A small class-conditioned image flow-matching model, trained from scratch.
Data: 123503 training examples, 15.1 epochs.
Rows from block 4 of a small class-conditioned image flow-matching model, named by matrix and row number. Rows with one number belong to one neuron. Each number is 128 + 24 x the weight over its row's rms, rounded and kept within 0 to 255. All counts start at 0. Numbers have three digits each. After the name is the row's rms in percent of the matrix's.
After each neuron's rows are labels from the 100 images, of 14848 (inputs lightly noised), where the neuron reaches its highest value: "responds to" is what is common among them. Only what is clearly more common there than usual is listed. The data: crops of objects in photos (Visual Genome).
# fc1: MLP up (model.blocks.4.mlp.fc1.weight, 960x320), inputs 128-191
# fc2: MLP down (model.blocks.4.mlp.fc2.weight, 320x960, transposed), outputs 128-191

fc1.153 151:132112113134108112106156113096111119146127129193110152098162120168135141142094134123103113138118133127111087163118098146136143161143137119104097107090115147115105148117128144134142128084132142
fc2.153 155:107129156144097146087141129142139125102104119059131143157137133141112147115107126112106156116150121130151146149153114113076137132092131139090163111158157108169137147103131144145145134169162124
responds to: object: zebra

fc1.350 105:105149126113153113133131163097165116091102116109100098150141141147145122144119117160129148126139133132103128133139143141142133144105128139119156161135147141135118181105171138111098146092169129
fc2.350 109:175139118116157118175132139130133123122104136159125129139143138137159114188151114157148125137108157113133151152143089123100149125114129142141138166121155158069133096159107128107118146129104150
responds to: object: tree

fc1.430 127:160123124117152147130134134118157142088081106164128091192162173096162150138118126122076156103117094099087138142135137150107136085103143106178173166136127119125095150163159123086143110127104149
fc2.430 136:125115165122111123147130123147141120138166122118129127088167107104182104138112124105158152142120186148123129130118110097078119151163123140133120095177132111157160080112169161163145136138142118
responds to: object: tree; object: trees

fc1.351 090:126120126048144102148141102108103144131126145123115127142146145132082145169133119132127109130105119135112144118115117155112135128162119136125141112137157156087144146125163124089157138127091151
fc2.351 093:130091102161144137123154121123123140154113103131123144130129147135097143148103125184117142120088132104133151117129071154085169142132121149138132155093149175127144135120147126123130123147135098
responds to: object: tree; object: trees

fc1.158 089:142174155117095159153132166145105177148082128156124120156154115107134135133126157158128120158104115115113126151116155138099112108154157108116177144115162138122100142143117121126184145112159190
fc2.158 092:116050201125101155116107128160158108136085107104124142129141118116145124114155109115144103144078104146137132140118165134131147144122119130080123152144174075123127115107160094129132116124141126
responds to: object: tree

fc1.202 101:109159123123116122132084177109161084118111131113112097152083128141093164103134129166162121123113121132090131126127105157120126129091113150134136100120128151136109082110162133122037135161145137
fc2.202 093:101148125110125126133103116123159108131103155108135100164150159115149138134118134082128120110112065112111135127153134107119122139138136150122184108139146142087138139140147143141149141188107135
responds to: object: sign

fc1.5 080:085122141119130126138133122167132142122102108154142172161150089110148108159122130157121150098137135082140133163149150123118119134160151138154091146105118179126088159148108154062082094117108084
fc2.5 081:173139166132113160108124137104188124121106122121103109153108131116134117085131131102129144141130107152121165085159162105134088140152145101147133150137122136151125122138132132166155122120111140
responds to: object: shirt

fc1.156 144:116104105158148117116125115121095133136089149165126124136152170118123124112163134148125137141129107111087119100134132157092115113126125117130139127154117126076093136136128130139103100149114113
fc2.156 149:123132178137132143092125133124145142143158122123132114182099120118151101118131150132092115134067128144114116115125144142156110110159140131131128135111160137174125149141177136127110107164128139
responds to: object: sign

fc1.28 091:148112133150130116117161114098136117131109131171131173119110138112076119107106104143136145160136120101143111127128101156108130122099132155157208121128114117143136147159111131096083114142118127
fc2.28 081:140140190151130097137137157100129146150089104147134120136158154161150094157128141108094130108114116136119092077112135114099102138147108119092127123144119099137156148114112146161133142158123125
responds to: object: tree