From a checkpoint of a small class-conditioned image flow-matching model: 7300 steps.
Rows from block 9, named by matrix and row number. Rows with one number belong to one attention dimension. Each number is 500 + 40 x the weight over the matrix's rms, rounded and kept within 0 to 999. All counts start at 0. Numbers have three digits each.
# v: attention query, key and value (stacked) (model.blocks.9.attn.qkv.weight, 960x320, the v third), inputs 138-183
# proj: attention output (model.blocks.9.attn.proj.weight, 320x320, transposed), outputs 138-183
v.80:511439509521487486505508529455441547526452464459527530510449481525452483494506505547504494503532482499481479521497486530548503528513500501
proj.80:562503505501523480502492475485530498473474478451507513516479535509511482502498471544424461446468497485517468574466488501472503531484457517
v.81:552562512493458429496514440470479461538489483512483498531480495490483517510438485506525487526480473595487528487499520485480521537547500541
proj.81:506563473477526512497436415485515557521456488526510458519474510482484491514490467542506465486501468559529503457409515499476531511482516490
v.82:503498494509452472475459532512549482532455485457534476521452500528489528487524442513518466506496513497475537581507516614483512486533506499
proj.82:477519522515482517496508516510509488515489474503536467434474538507512530465488528536481455485503487481530473611457489543439441489487487497
v.83:504501549491451522498518458488526463497526410477509470545486522503479496523466484528401442486521459454441545519495531475515487484503463479
proj.83:528533513475427495500501434520486525506523523457504474557584518494477476504482499439432503450486557499517442525449490526545479463484440552
v.84:490529422518486513503447493484468548513621458520490468442461461502485507526502524486598447518521481446521487540511464506498484481508472518
proj.84:445508538525524531506508454529534565510498477524541492440485524507513471529540499484570496546495495528493443475490505525502504480527499489
v.85:510521528500536469584506541523477470537453502567460392526572476520529544453504518535541555418548563530447495490507567470452525461479534444
proj.85:457508511494522515488500520526476507479592491555510452580488586515533532492506478476543522494509515541504479492582530451521534459493594480
v.86:480543458524501511484478456520510529508410437465490513480495520467453552500491558472459505496552486506526499498485487498526529473558485447
proj.86:527526488460481469497489453499470543476485429490458527492500523520481518510502487554488439474504495468495485532520519525465487462474465489
v.87:488449453524505495525494451536452500542482460496501520502535458506484510460447494534476478486483495532562481505519549431432555476521548540
proj.87:512485489525535488492515501544532500528484455540431487536513448555455468489521476489530515494481486503478479540529527488517475499487508480
v.88:494493529463575488573511536487502464522537511503481461500487504467506509517514495512511539503526465504492512514533525423503487556506503564
proj.88:462510486504553494483520543509471491511494572544497449520519522481535499440483502474550559523486549539537475496522525528504498487518565504
v.89:493508494478506490452500496484459479476486465451576509402539489510500482526513477519528509544404497512521550481542462522619482542455476495
proj.89:504472452497497469474487532516569470487501481546462569513530453487516460570475482532514496439509524449482528537526462525482463545497491508
v.90:491475498515529431532543478469498487498498488545515551456449487535525455473462506537458479559507531516529489529489509484524593464489516493
proj.90:467484496488483530481438474502500502469478431553511528486477520514498476510456475481477500613500478476531502491463512443452474489478511491
v.91:464490487508526520484501491532466534471562520496465509505473522548545546546534457578437555507503538522453546561490452521473525544464499532
proj.91:503501497557533512501505502545535549499462515488472466441513500545602481622519513438496558521480553513508461511450487483512475494461502515
v.92:475445524496533498536510516484451524541509464489492465489476511452521499486505482504468476486541537500529463505495461498471522540503549538
proj.92:438495494456541538543520524563499497514501498487421495455488428521519463474487433534512531520503503597464581506521483485454457478475503497
v.93:529518493464521480512499473458509503498532463547537584520533469511463464507512538514466546438513561525423518471562513484563581489480512535
proj.93:602477493494475452543526513536519506518549474534500530514515528428472515519467499526536511559511486479527502456572525565490530501554489477
v.94:555468468489484494506461481455504531496525494513505509532485480478475470521513499490495484509442480493500503498505447425516484500499472462
proj.94:533541515537484494469527540519516492455515528493464533528486503446486457497496549458479492472493493484484498495479499521526504508496505494
v.95:529519516519478497511499492482548527520473463417554492464515456431580492504476515470451492524504506510445530557491514530449484461529514497
proj.95:523485519466439475508509495527510532446482447483502466513578565478482492485432530489530488534484500490506476556573455544526489467505540499
v.96:533507462534503486465470463528530471449432427523470496474509549400530494539461500561471499537466512602515497512569443527533478486461446510
proj.96:550538484407530521480505468511517553514438434488495491572468519500506536519485468472364471497491547632522490497526489473528525573495568432
v.97:567477558529525455542510494512454462538425521453419422534478506411545474575483512521464472523477472464537517621511491518485470490478481492
proj.97:551485505466481459504490515523488506523487506432518512420510498503551469529489439443428512522528506453517524577448496531476500582489519547
v.98:483477491480556539517515442533476463490550513483528477495541519518516485533567473513472470504475494457474518525549525502484515485480493470
proj.98:470480505466488500505482533486456498516503558439460453435486469483560508408489496499509458509490586544530421514566487518581436563513503465
v.99:472487516494462474464469503552523503499453562537525486569481530451474454424471480498556521489495611492469512534465489435478479504542557482
proj.99:441479497526578566536496489515477514462404574566506462538465449437491523398419540501515510542528507425485541472513502461567574508474500537
v.100:492527479498533471477506496476559536446469552533504529533480496460498533470502507555474477524496501514597557446470518479527564544488492560
proj.100:512517515520574475482477508448461478476480457532555523559476582515480504531497504457491468553518489500513450472402526531418491536508543512
v.101:514509501486482412477522464509521484439541562482511480514508491553523456574526490582465439511472473535523539504540512534485435500505482546
proj.101:452456479537476602484486523489523511479516575462487498486478529545471464560578545439506517395527454424540457563461490474494478516525537543
v.102:496464471521510534453527456479504506493480499492477451469517485509488487495515546450498535569503525479505498483493488483446479448454417481
proj.102:486447483478466495444490551462473554511493512478483514393497570500544481499556506573432474440494595545502475487536497487550488480480520453
v.103:555474449443498570518480501440529443538463501512487422566550514490543505543472472541469498509484478533527517539495429534487480512481505511
proj.103:511497527419461528462501487434513547512495495508532442532507486440558539555477507503509463466544510591485539528574439566537470560499547501
v.104:558460509509486458483452497491475467479522572478522519483486504528517462533435462516521562486522552471499459515501449461489484523520464567
proj.104:533464529533497486512521482492527506560483555458521457539465478491557502526565522486468548542478465506474429503556459512573477605522526512
v.105:482513449496515522507527466493544504456508460503461493489469501546513505507512479495495463511520482442501454459463514497516528516503539519
proj.105:473498496558494582491519543534498469530496476532537485447493452499537527486532552544522436440510491551523515453407493540509513509499555480
v.106:512510491520458429513481542454532538488500445493497444478464495523537491472457572544496537501495498477489451425529580479533496431530508482
proj.106:446476514446481430509504532488518559502498461497513523434494485403529537450427478444407510533518478528476503482481504528515478460475441507
v.107:448526467506523454559505501488520480466485457501465545600501519462552504518536501520528583510497477448533489448520537507520581511535456537
proj.107:526530464439487471534476465564517501435514503517526458520524459530462474478466384448487565548546419384488478533515486450474474493531440549
v.108:494445420500541518497412481507462493484471465488473526581486495489474520449462519550537498502535500441539466504523538460489556542525500517
proj.108:499507493540521469480492494452528487459534485468470489543484520457445504459528484490598427484478531487505451510551461449499509588510501490
v.109:529581489504484521509490468501468520563481547490453468466462509472522503611466446479477465461496488572504509424522559532525507522531436524
proj.109:471515518518452399499498484598492505538524435450468463502505460450524454610460548493499425465485506584542594454448499444527495426536482459
v.110:477525540476568454562477452489515542514440511522491483514512473530529485496518546565455556502494495516508530476520557562553536499520538488
proj.110:431500488485519419521494505486449480537554473504528498478518470382585508425524524440526531457486483570470437516482443543563483505514525485
v.111:522555477439457532510495460494508521468441430504478495565507384484524505477586495566444524444540449494458473501475490461514508473531491497
proj.111:479482548501504477517489507528498518543479503468538504545572564476477482468602425520547512515496539496510431538431489458512477459504471516
v.112:558413531568478478429455521485585511490527586580508461449532443579542492399451564501546478509439470494489496565545520506496493479537520497
proj.112:549489514494508506513495513429554511500539547488464539460512570511531519529488477515529440489536462384519506493438498474493523471511527510
v.113:562533547571467586486495514505536533518480528505497544511449484488568521431510521509469598498486482484484513488535522523448513504495505483
proj.113:562502483451436424500476508483470543427514511518498530492488493485596524375521454528450444530498440422487492546464522429538517502500523496
v.114:579537476520544519487527514507503487511572486555468493455517483564555466489518435520444439468478516471555486492488508582476419476496489476
proj.114:530471487437448525474519518533456480481569430529474446451474477565542491400554588508471417495492467471470552500540505531548582519524453501
v.115:487528496517530571432474519540497512437484492482495515484451546514465521519463457546480517564436478539445499472512565420412550539522575535
proj.115:542478516481516427469515562586486414456470414425525511464513505551486511476461485451518438522504527453542486571461495409457458542485558474
v.116:552472531534494539583538470462470493450473531548433462521525480505502534564520537510489499529544509464530506484494476419460538478518409506
proj.116:469494492481462443547463476499487564519467460498521445561437563482454502537493483461546502471525492540513533551526493548499606515509502504
v.117:444490506437476488447496420505534520485551484452508498541498537521473562493524540484509489497493530492468527459504501478458458484489483537
proj.117:451536496518461552499509494575516486533498425519492427505546475531414508465446471521497516483464590543538524487557523529499458498483489474
v.118:518585535532488481479492496462490488553500473482553519495493439497464480565515567459550454475478526516519479503573518438461441477526414497
proj.118:535525511499522474526479494486460514550454510533466522504503454473539445596526517555527505507543481488532519496599439518512493509477458541
v.119:486607450494526491480481480517557526532480464449543487485516516492502486453451488433457499453528446477475512464539567528504476506555505490
proj.119:521480492457466472493449478548544540489495473459503498413514559414446473460445503548497442450489445420482532472649491555483419428515430524
v.120:517486509498511538501510466581465482471457467512496566536520567563448517504533516526523460526473496493524472498527525520456487488505520487
proj.120:521515508477493496444478480576518500480444485498472524480520475640513488520555490539520436362472490500503513579461522479485467560511485462
v.121:505493551502483599531501511488496483510418476498493513539493559617524516452530471495407462513497496460455472516486524538484460506535493440
proj.121:441506520441497481485498468507521477510573540472497525466501459488504491417490542536437477511486482502494458508520526474542504471491477574
v.122:548436543499494548545458465513490501528542475438527503563507573510511504582446448409498474540493528519519516534485403489550534509459498531
proj.122:551494472531503528484494513461540510472513488534492522549490483463460498509446419503370499427507477507483594545585505593456384495548591539
v.123:525501559541524509495500495522511534463520454440525458477468521512546490532485560570579419467494481473532516540548483467487457450465485514
proj.123:481465496463458483494515508525535517538497470487505503494483513602437505554523492515556498546497500409538489482515483502462501487491555523
v.124:511529497535481467494547578504471489510535477420460465534484497484488499458490472614557552426552461519494435490450492531492439486503483491
proj.124:432504535541536475480462587522501500479514434440520432574476513411484516425491451509535522454496479527484413570506493480483502552501488473
v.125:553494480481469515485431473542519496448486442480476473492527540506541516545524498506527526524479493468524502467513456452534546531502494507
proj.125:515531517464453508504471510523453521615480478513488490527471539565563543544494445533447506420545564479519488509457477503500470516482600504
v.126:444523528500481526512514495515541486442509565545472537496509443460568470440541524486487536537484511435480516415512474475459508488481514436
proj.126:461458515485589411483495499501491496487551498562494411535497499507492508441486490482469485553530482484482438520529476429510454501486517517
v.127:533547495501485489456481458523500498500516446515485577473474522530488499466543537464560484434471449537493484556507529518495477446522514497
proj.127:483486534487585484505544514509509500486464501544524535421500465532541505564559418532518500486547475575485500506442488465536520412487508546
v.128:547442452483560572455457562460551519554503363449491510430618536550503502552490479459497488614452609538626505504489447451454460548525485513
proj.128:479475504466541417469524518490525423521540522443500633481521548559575510470510545561434563610522503562481520591501491480520451522510449524
v.129:511557528483617499406478481467478418558503586537482511489540506451493461458493457421488467527544503522597488498446500532527620546464388528
proj.129:492468467484566516494482577462536504479444576516501495459462515582472499459503536562487580512482485521469563521463484562480524531503404479
v.130:495585444486480530500539460505548502499539495445476485539487519462482521567508515553494487495493496480458450518477439525495483588484464492
proj.130:480476489548561434524517456511518456535418496526516600484501498397570507545541422429600423529505485517454504412510486455507436549498503508
v.131:453490467490531426508526478507485562496493476482632525490468426465424597458558566533511473463345525479452519558501537476540523384510473550
proj.131:486534451503474581478520418546505445561528461440503519527477559521510534508574548436466533477510540563528519480515507510416494439505498503
v.132:560536459500481440533472443500445514549502477448581459453491509526521515459437580597529511557424476580529483439477461483381482588515460508
proj.132:501548506399487590535480370527496537561449495484490461560498595511447525412524509493455599611472516574463437486492496469470499467516464476
v.133:518488539484512515402481427533432400514523484509582515462517546428483553534448534496552455543396537554413494542484519469462546524500516678
proj.133:475545467503532581518514283566499500452493620492509504566532583480410518439506527475410690571472533541492469557581507445463558438498569479
v.134:456418479528422503552492432550575524572562564459504493473400509543446499544464450446522469509500440574359501425530518555476571542499515475
proj.134:470544512460418501516501492512509537503605516551442391566492467474431514557544498496584559524516449487478464514465511489498502535506613513
v.135:520471484468528537434507430510576520485487421491660509532457528470443574478539450468481479523500465472371480471456535505555518516509472460
proj.135:549483538478547481491522504507446429515546492490512496491490404437476506532586512474564543569545486521569506502532542487502482444514560565
v.136:614432508479520498577468480423456534522453485555562487540408483482432485523482534534573498562496569518518524532506486515426513461462484518
proj.136:646543478510498494490514434531479595439497487460562499638452546683460485506434535509589506572460497555478476506484538580549498459494529513
v.137:484406499527527511539493504583519536484464530434487465550641481434424553493453500510475492468447439611606401500533513488440476449471507463
proj.137:504516521458546461444501530541565465431471501522512544456557473354419466471459521544434553487459521645461491482575513502507426515489442501
v.138:505433547531509492503552587501471440477452482481350453532526490499561497498567444442493508472519463464510456472378504496501471546475495468
proj.138:462502508409517490456500479541417532531451463486472527476487490486447524556527478459605486466501453435524593488436495393511530558493501488
v.139:498381545556511511369512508486461584478461540545657464533447543571543554529516552504521564511301501398519531569491568563417486506475472538
proj.139:443519536498464577552487448408505477473530532418526507529496586462574471457530549556432560480439561460532501497511481592440585357511483468
v.140:525445483478470547522460421546579479483486483468426446588644535462564533501597510560545481539400421471638515528503498469418454481501539502
proj.140:419487486489472490484493430531479506498487504520526504475501477341478499482525539541496494540468486514476474544558527448496412484487515496
v.141:474521483488528453510472490497460471550513490516546589513483452476471493474498512608482505559641540528412454538532455480577539523531512446
proj.141:479524478524568442442531528491460497479471445444493520498467522642503513481440465413506474545588471487507625443527451449527476538500566496
v.142:466523506506485511490475477583457442475448502512495513545457469543500519490515567538485437453427470506452506538474464462522547413509475473
proj.142:445533491582524441453482550463495515553518423572504482553460465367564493496499497474526523460538578478483450424478514412378582483523410498
v.143:604515472525559526480534517524470531537616536463396474492494549570474513549495406445539529530566543477455458502482488479477503526524611497
proj.143:606496490546554460542503495507453505511527519495441519494477468503524512507533459607456469542493510541553585485449508501530502512519545507
v.144:524469509479455460515540497539516546471506506463481544485555505508507443549569544540491540473477391483558504474522558525543500505491553534
proj.144:523519509544437588449511556497489494484545450534426521538545440448554473493511385488518587554518563507479456422583491397445523565494509468
v.145:501480494432517551517507460488558591496506533483614486561560521542588502485466553536401519475413502500517532545476503500511486501505440447
proj.145:446506516501518527445450441494475440491536508504500437526484490504489510501518551433474482488504522512517495536405492489440560430513455480
v.146:534559491507441538596435470472493526555477471486528488555497542445558515475467486426533504549565458418503524580487465490469497516602563493
proj.146:413453533489543390491447507465477567492467452473526458587513479477546514507525517527564434467495440406495496530438426477532513493510513524
v.147:473478520531522526445553521432540536432511426542620493441406551546517485475616489475511459502586637541444581503540549483544474507439522412
proj.147:596496520440579488527490442496477523475523605496544463542454450519520494408655450446554511575511527493474543558476491472566603443516621459
v.148:461395525486510501496496441478469548457507508497523524480517448487572465552472551440551506525522503496562484484462522521503523532484505545
proj.148:447512521488424473497470541461517388502500487483532515501517552449534511527514487519523530438487467451552551466489516557464496501493547484
v.149:509545478547577460536492548507544479478478514476451502560566448534498477537461570484568392471549498517524449542578455434495516613469541494
proj.149:505479498504577490501459518473531500507421452465497462505517588414498482515510496545576438510496450480477518408551490474502475574469549513
v.150:502409479525520544473519504576509572498464474520479528506507473455528526558528479501472488505615529475430558544545558496530482535489516414
proj.150:431531488481538429520482489534494527525478501434483521497538490587492524601543520536607381419464535542466491461564520465601551546511529486
v.151:441406482503528496560517433478408460487420543513465559472534456478482521521521491490470514500505562574516559510569502518561519440466508460
proj.151:427559516443514507460512434479537470477571503458471523519497556488401514486515549587459530476527492547456447397533481569447500343475458525
v.152:536477511501497497522507440428570582472429477465497482548542471536469474593484547551507441502434406468510530474476483507589453501496559454
proj.152:528502490498512524497537448428538461556496555435456432469510457446423472522566548417527451555468369535487510472451493441538471504479474536
v.153:480532482548523499464527477530444499477492444533487448439494535499489476484541456527459537534449519547469520454515475497479512463505469535
proj.153:477478535492576502447511453517531502474492494552498509399515565524416490397535462472502717581464513538511456551463495466548579446477459566
v.154:519513516477591432453514486509458537454457521523510503544468519511532450448543465503531529490552544462546504547539487514535551426464445545
proj.154:496522511462614526510491516508498507473534451389487488506516468553548525450521427454432476428536507500498475505432451553486463485502402489
v.155:475494484515560504530503474481503461499558455479499469470491429469471567529455524515497496491469456484497448507511500451470502429475470492
proj.155:510489515465509453508514500521529519392546430335493480505457483443530464596380492496553395494451462545501588399558465516518515422504507536
v.156:531480466499453536546526564580476525448504511516554482507469470527560488480487570478535428488519593447532489457519475492536507445438427468
proj.156:508486540515540443513494578530482450539501389455535467575538528605470502504430526536417415445499510393482525517550520509520525471485422496
v.157:513538484515465444455504582457542467493468457522570528501463531566423515527462441494580499440475483547514499475503483500512540465476475462
proj.157:515442487458530465477475607368458562530575439490476548447564441508541498499471478472419571506412532457435487599526506524537432482491459543
v.158:479495483492593473523498493512482489509515575504568420435513495443457489440513521514533516437533445479514436499569536509462507446525502504
proj.158:500433462551511494512475392495561507509425521406493430480516511479427495448482423498408629464441435461530604566515509510501548432474447531
v.159:460481487509512509474499492545462433543499537499435470571482512420490525460531476432490450517459506466482495507517481526542494467448501485
proj.159:511513496509443472463492499494523517464553560536536554516466454412573516537483523615551337407500554460515520474565489509449425573496502500
v.160:460572468499477493455556525548581477504543520498515435527505406530507500538488460427463540483518500514429517469530461516497509513510485546
proj.160:428510484499524509527502496484488492457549529560528518509517528488477457496521530539474457488493516382539538557541480554495571491504484504
v.161:478527510499463594560521533437552552501484510564567480424495528478473504469555526520495449495465574545551537523479501468428497466491567482
proj.161:487472541538487511476503533484453518526513433516495529458521465482548500529552409526520476584508515543498479504516503554477479496519547533
v.162:467564504500485479508547497470496512488556542475507515475473504513546432450501484483451430542499577543458464552469530542493509506495567551
proj.162:588476476515499518490510504441494477497511467489505470505484501483443472452518547451581500519502466583488521493555479563495509533453565465
v.163:545430518503514467441484463472530505526502570436563542569573549427598578542503490495512517577548560422514547454482440543485480551473470487
proj.163:535505520579510496502492446520480502540608617484498528559547540476512553411494521510490495499510508519456479476438482486510479447487478511
v.164:509587496519517505511465489457522497518531511537507455483425522494528539595512457535454451619503513497556476539489485466530429456507491381
proj.164:532482497478496560521503495497526466464432547470452493526439514484512475590470505505512512567518439494519480492541477513454488519519568454
v.165:462493472550487492419493426533497426508452520454472488437454544440457508449535466481533377537517464467463475504529535479552537431511489494
proj.165:482522511538491503492490520481531512516482529432494412565457387396478467462477548418554366471516536540540465496463487502485402453476515509
v.166:487477477498550504417538514510526435499464435456475474473507455401488492407458552483519473567453481502516493532505549486500482493455479494
proj.166:517499543538497447469571465523528547475449518484500528457510473467459523479468502518532473457505452441450490468497480440516515529488514487
v.167:470593487500483544481504503545519536441480489575574510563433510583443454430536435547559463558529509518527500480474447389543542516568524552
proj.167:514509516463517586467491523530532493456479478439475480549465514464541522505544511414546492550522488619479551434547497535446527518513488447
v.168:515470532483464487486507533532499465526453401518525479530558487428411595583454515490466541485478409567597517543428517550501543473415497526
proj.168:514498509519509472532485539487529553491503442526532578442547481487485537640413537573567541491502523458474472591476499459477423484497491518
v.169:491487491509499528497500583468518524441508508498613447503492467514628539498433465546504464466433521472542502473505463509537497507469566477
proj.169:426487481491525507515489477496466490518526530542519471517487589545460520481411501468536433480493512480470513525518482491531462457517547519
v.170:459486534497493423465500516498497415498460438453526567516566524468475502522520489471320533563450367530521499486426479503507495459457538496
proj.170:443484510476473482492476510452472478484569424470523592487529459505492488536450489506411600481486509453548480532408496536505479486497504504
v.171:458584493569516459620533498488524476503515456543500487531485466561507525529542460523580444515484516494493536507467522446462529427531500511
proj.171:501485519460527519477474507502500552483511410503489518481462565550595514584534525494482489565479499511521491521420534490491513478466449493
v.172:508513493581496571604495532413495487416490507496502403500490448544516541470534528478508523494506530583453539538531549454501516461492473492
proj.172:524505511428464468442468518521475503441503513461544460592521511544501508462585488571473471489468519560542521478592460523501448446523503555
v.173:496454558515530550501448505483512519450519556480540517487530496525430530522581567482609513451528445530505494553465467567530525498475507533
proj.173:457535474546510511477490458506465534499562480461532494475509519587534493537593416538509502445502476523509529537541443519508362512490505539
v.174:442548456506525519451491442532477448553509457430457478530430560498455515490461504497520483541438495484535520503479492500549565490526496539
proj.174:409493486529512471522505438502486495537540477454481563550496450493463497514448474546505441599494501506507473505480482481450429601485474516
v.175:505566471555523441511491502523519518486535499537537528499599516506504492548446554468435401468498496525588478468516549419504524448537468518
proj.175:436511507521505485536495491487481454422468412517514548446572533476519494578405444507487461540509476432486537497535530436528498508515509508
v.176:490591437537484462531475567472624552488489477503469477504463477530530499459502533559488427418544534478527540462520513538458524448524522436
proj.176:457540477488551457510516531580485512494449470500468467570493470497427479453508462513517399431459522461558492486495509531574496424472425500
v.177:529491514492510471605528490441410556496478495552498515507507482506430497498414455476565465490509526408478467467448471416607533443495481486
proj.177:544469519507510535500536493448502537538495479560503470518496529503554551442442517514495450488519507467517506473396474468442475580504478519
v.178:554462505502525412524551483497559551525459523507441498515552439482470483410538493465557592412498487528499451537514447553516428484475475490
proj.178:598490503423452552533505490554435553481542527506435496569531486556447500428557486486443570515480446563532466569528481541495624484487501523
v.179:493447511452460437470477522484455444571484572537547578523597511514500466528424475500483555507524497462432529540487543497526470412489470468
proj.179:484473526551454505509515591393420478525479604512475463533531440495577510529490530419478554494545540422506439545482497556486510457478508473
v.180:574532468546459467474482513456464520540538609482477472432520514593516508466424484533507434520504504508429513560546558558481566584496523483
proj.180:478530507447487515482529503474501518486514550502476477394522470548485487505467502495461369454527470436538526513513566547482473604503518478
v.181:494498457484511518521525482506517502477514579421565496537572534544480561478444524527451517608485490566548586506475473508503504410505469517
proj.181:517501488470518488490503467502477543471472579525517507509506576574494528489479460476505594575545497523499474447449464544469496468508506509
v.182:472459532526518483417535505457439475506506471518486444478499366500484478510463487519482401455448498412508460420520552405552449455470556484
proj.182:554516532553485498507477511454488504516522479458495521478530545469487488469545462540483432539492457429482564508453511391462454492518528496
v.183:556517502479496453434497523505517540527579485461509448551519513467477517477547484463526498535457508450517482472473450476427481463513499469
proj.183:485511478480535546449457476513566522531568490491496500491527450522492500402517484489426466519508521543486436476463482578525506493473497507
v.184:501528525515483506547487510467449518519497468446460487508510522479501477485477468463363460610430575449535500488521536483492481441499473504
proj.184:559488477472444538523516503501472486538539461450490516455524466511483506444515507527473499602485482444513547457533508510514474585489532532
v.185:481465488508447509451512536505478558541502524423472451471553491529452492520526511517503557476510483484521531488438570502474464496488447498
proj.185:485519469444474498523518493517488471584446465484469496489456505541470479447556479485456587538485517530509500587479491454523484488522478485
v.186:484509573504535465538476569562508491567505490469420513521432512561465493487508559456576446441497539488507526495486456496498413559432453560
proj.186:571508508581470445530534463569442441518525448404484467533503425507580495506550427530588561435511506469518528545510505602491455529506536561
v.187:474548448495554517562478514493553506499496491492544526395444560492517504504479553522506470539477477464557509522499469463461518498512409515
proj.187:463519500527525458514517467515499495553459466458488391469496435441546472560498490472511510479499504462524509472506548517463460509499418502
v.188:532479458519555526400480573512505445451517466437571510558554491589514519505457562528477474594558545462402470458473456493455442419489477480
proj.188:502532495506527485535466523498496475515462499485492458531487546626379479486432464481496398514487481559518561504619508447512561458539509489
v.189:518531522494500547516516577554509482499498606523556441534472529502446421527598439507516458466546417514476546493479521537528504559513508542
proj.189:421527476542530543482518593510571498454546579471505431517478475477556472584555524428523521427526493475514469445596501610417460537522508499
v.190:573485462480428425503503547448466508462468443523523408430485520435592543438521550558443477455480482498499476521547547572448509526488563456
proj.190:549481474539425544524523526437521556467463449582507372556477500492471539457499501499420502499511477497462534514528499527514510546492519506
v.191:463450538470514481595514485520508429486479438512424460501531496516562475579461486434515475478537451449485492550491565481455535507473356513
proj.191:436496489572443466513510536430500500505509534610486533460545476506554515531493522589414450477522470423477504546443475537533477502468473511
v.192:484496476511559481495487476492501510460510503495489533503487427515488495498505540477508567504486470525490483488458546452486484529504509501
proj.192:412510535490541479507520564552523530480511498508465503468498551525448483510477511489504573516477514621528463530505508470472487523460539463
v.193:430444512495514505479533501541493447525458497478469577535435490461497442520524514499397492439476517487536490481510488491525511517519521573
proj.193:473463501501566565516512526471494508520600423616500501502463506482519493390550521493458507606506471524451495532547515485518505481511511531
v.194:498476546493471456522514559516516578557460500498471489526491463530480477555416470534518481506519531548502508502519458530513487467446494551
proj.194:493483464543519527496502466542492511438459432525483530522505548527584469461494550477538536582461498501483476467451489520541514505499520479
v.195:522498477516491525558527515515515533458497471481446484489488546521525515450501513544426573488468412480484503564530490560473478555496542521
proj.195:493489468448480496482497491469476559491440557466526440476472454487455522446454435464517565440510428513507496518497529541528541523514508531
v.196:492490452510475429504599541479452468554509523542503549555514496446527504489557486494451492555529589542522437479536504462603492559470500549
proj.196:550543463441453531502522478459506482388513473566488491453485481438456516492494471429533559515518464537464475478499474522465443507491540488
v.197:525574514483523551458548518473468461479495452532444531516516492496476508467445475522502496501509542471463530516489518529442478513499521570
proj.197:462522497481523529494531471483475453469568507481497485520520499548458485505480530384442528528501489560462424522513500583473456469489461487
v.198:504504548522460530462514449512502503459527533482463552488459507449496470534553506485521491518489457524466465458488523551489476475511497464
proj.198:482496467435540509488525486430495504529500536442475512515473518470518477514539532535389454471535442513476537475460499515492516458458463474
v.199:457493473503462460488474511498513479509521475500548459505464520483523524553503535467521517477488473495508544518462542513524478478505536493
proj.199:470499462530488544441517531473514488460448472472503461451456518420519504489469514538552486529558508489496485505499490437451482542483496486
v.200:434474502538501472488473486497450500513507472496498436514519534422520542543588506436544506643519507522456497458540492529523474511542508533
proj.200:514507508513469587519496527449510494515522510532547522537481512393554500520547508477577479571515507474500496504515468511548538476461474505
v.201:528539527516507477511462481489471504480494520586541508467517503498512573474493507466510514462514512500511456512504494489522543511469464494
proj.201:484508497515545424515496465441528458504459619482505453523489521587516485527507510544444530415490486504524503612511544531483539550478422481
v.202:573506491483493494506514455517528488490533537484534481567482524537493495465516502496516461488527490469495498518474496539565504437483491472
proj.202:491494531473482540497487519488486538472526484481497486516489488504515486493522523460471469480482456544494507512461507538486474466490511500
v.203:500511489483492486533494500559502504538504533480467492512555498497492507544495507469545552466481561498521515518463476465543447469474550522
proj.203:526502492476516508463468499477488497535558563517518495474511514493513509515501499449593580501522534455482480497461485513473553547475478541
v.204:519511481484466505543497478491452496495477488473533482487520550511545524532487466502447509504460483532472501458507440494562524505483505464
proj.204:485514518470520477493484491474568453492511500492518480566469433433585484548471524475414535506475563527534446425488525543482461477508495502
v.205:468449479509561529514486535528452535501579570455504552497506512543533556518520528518505517548532494507500512554559510478496508519539505524
proj.205:479474479526506440490536517514535468465556585488499522451467480517587521463472497474560539449519488485467500489500478432488514519470471511
v.206:570548499514517499459508487448567493507556491485570523537483480447511457480415514530574498537518533501502484497522563498549417496496494521
proj.206:529515485476463476459476466538537495502535481468439513481494535492505477483450504445538507536531466460500500490481519553531530500528469505
v.207:510489513481508514497484420482478521429498568518507480464553488476504525574529556494507572488471502484469554563550481444482514487505520517
proj.207:485532498481497486496495485518470485540518545549533473467536538497467496540488528523569469528465526503477424546542501437484517472479469467
v.208:511559469525514425459497528506527469505504502497502470516481455465471468457548551569576514510549521516490575478516550384469494453465514452
proj.208:465484499528504557525558534515499464533459556554474490494528515557488508489454497448485490551519515555493484468437512478516556505482478483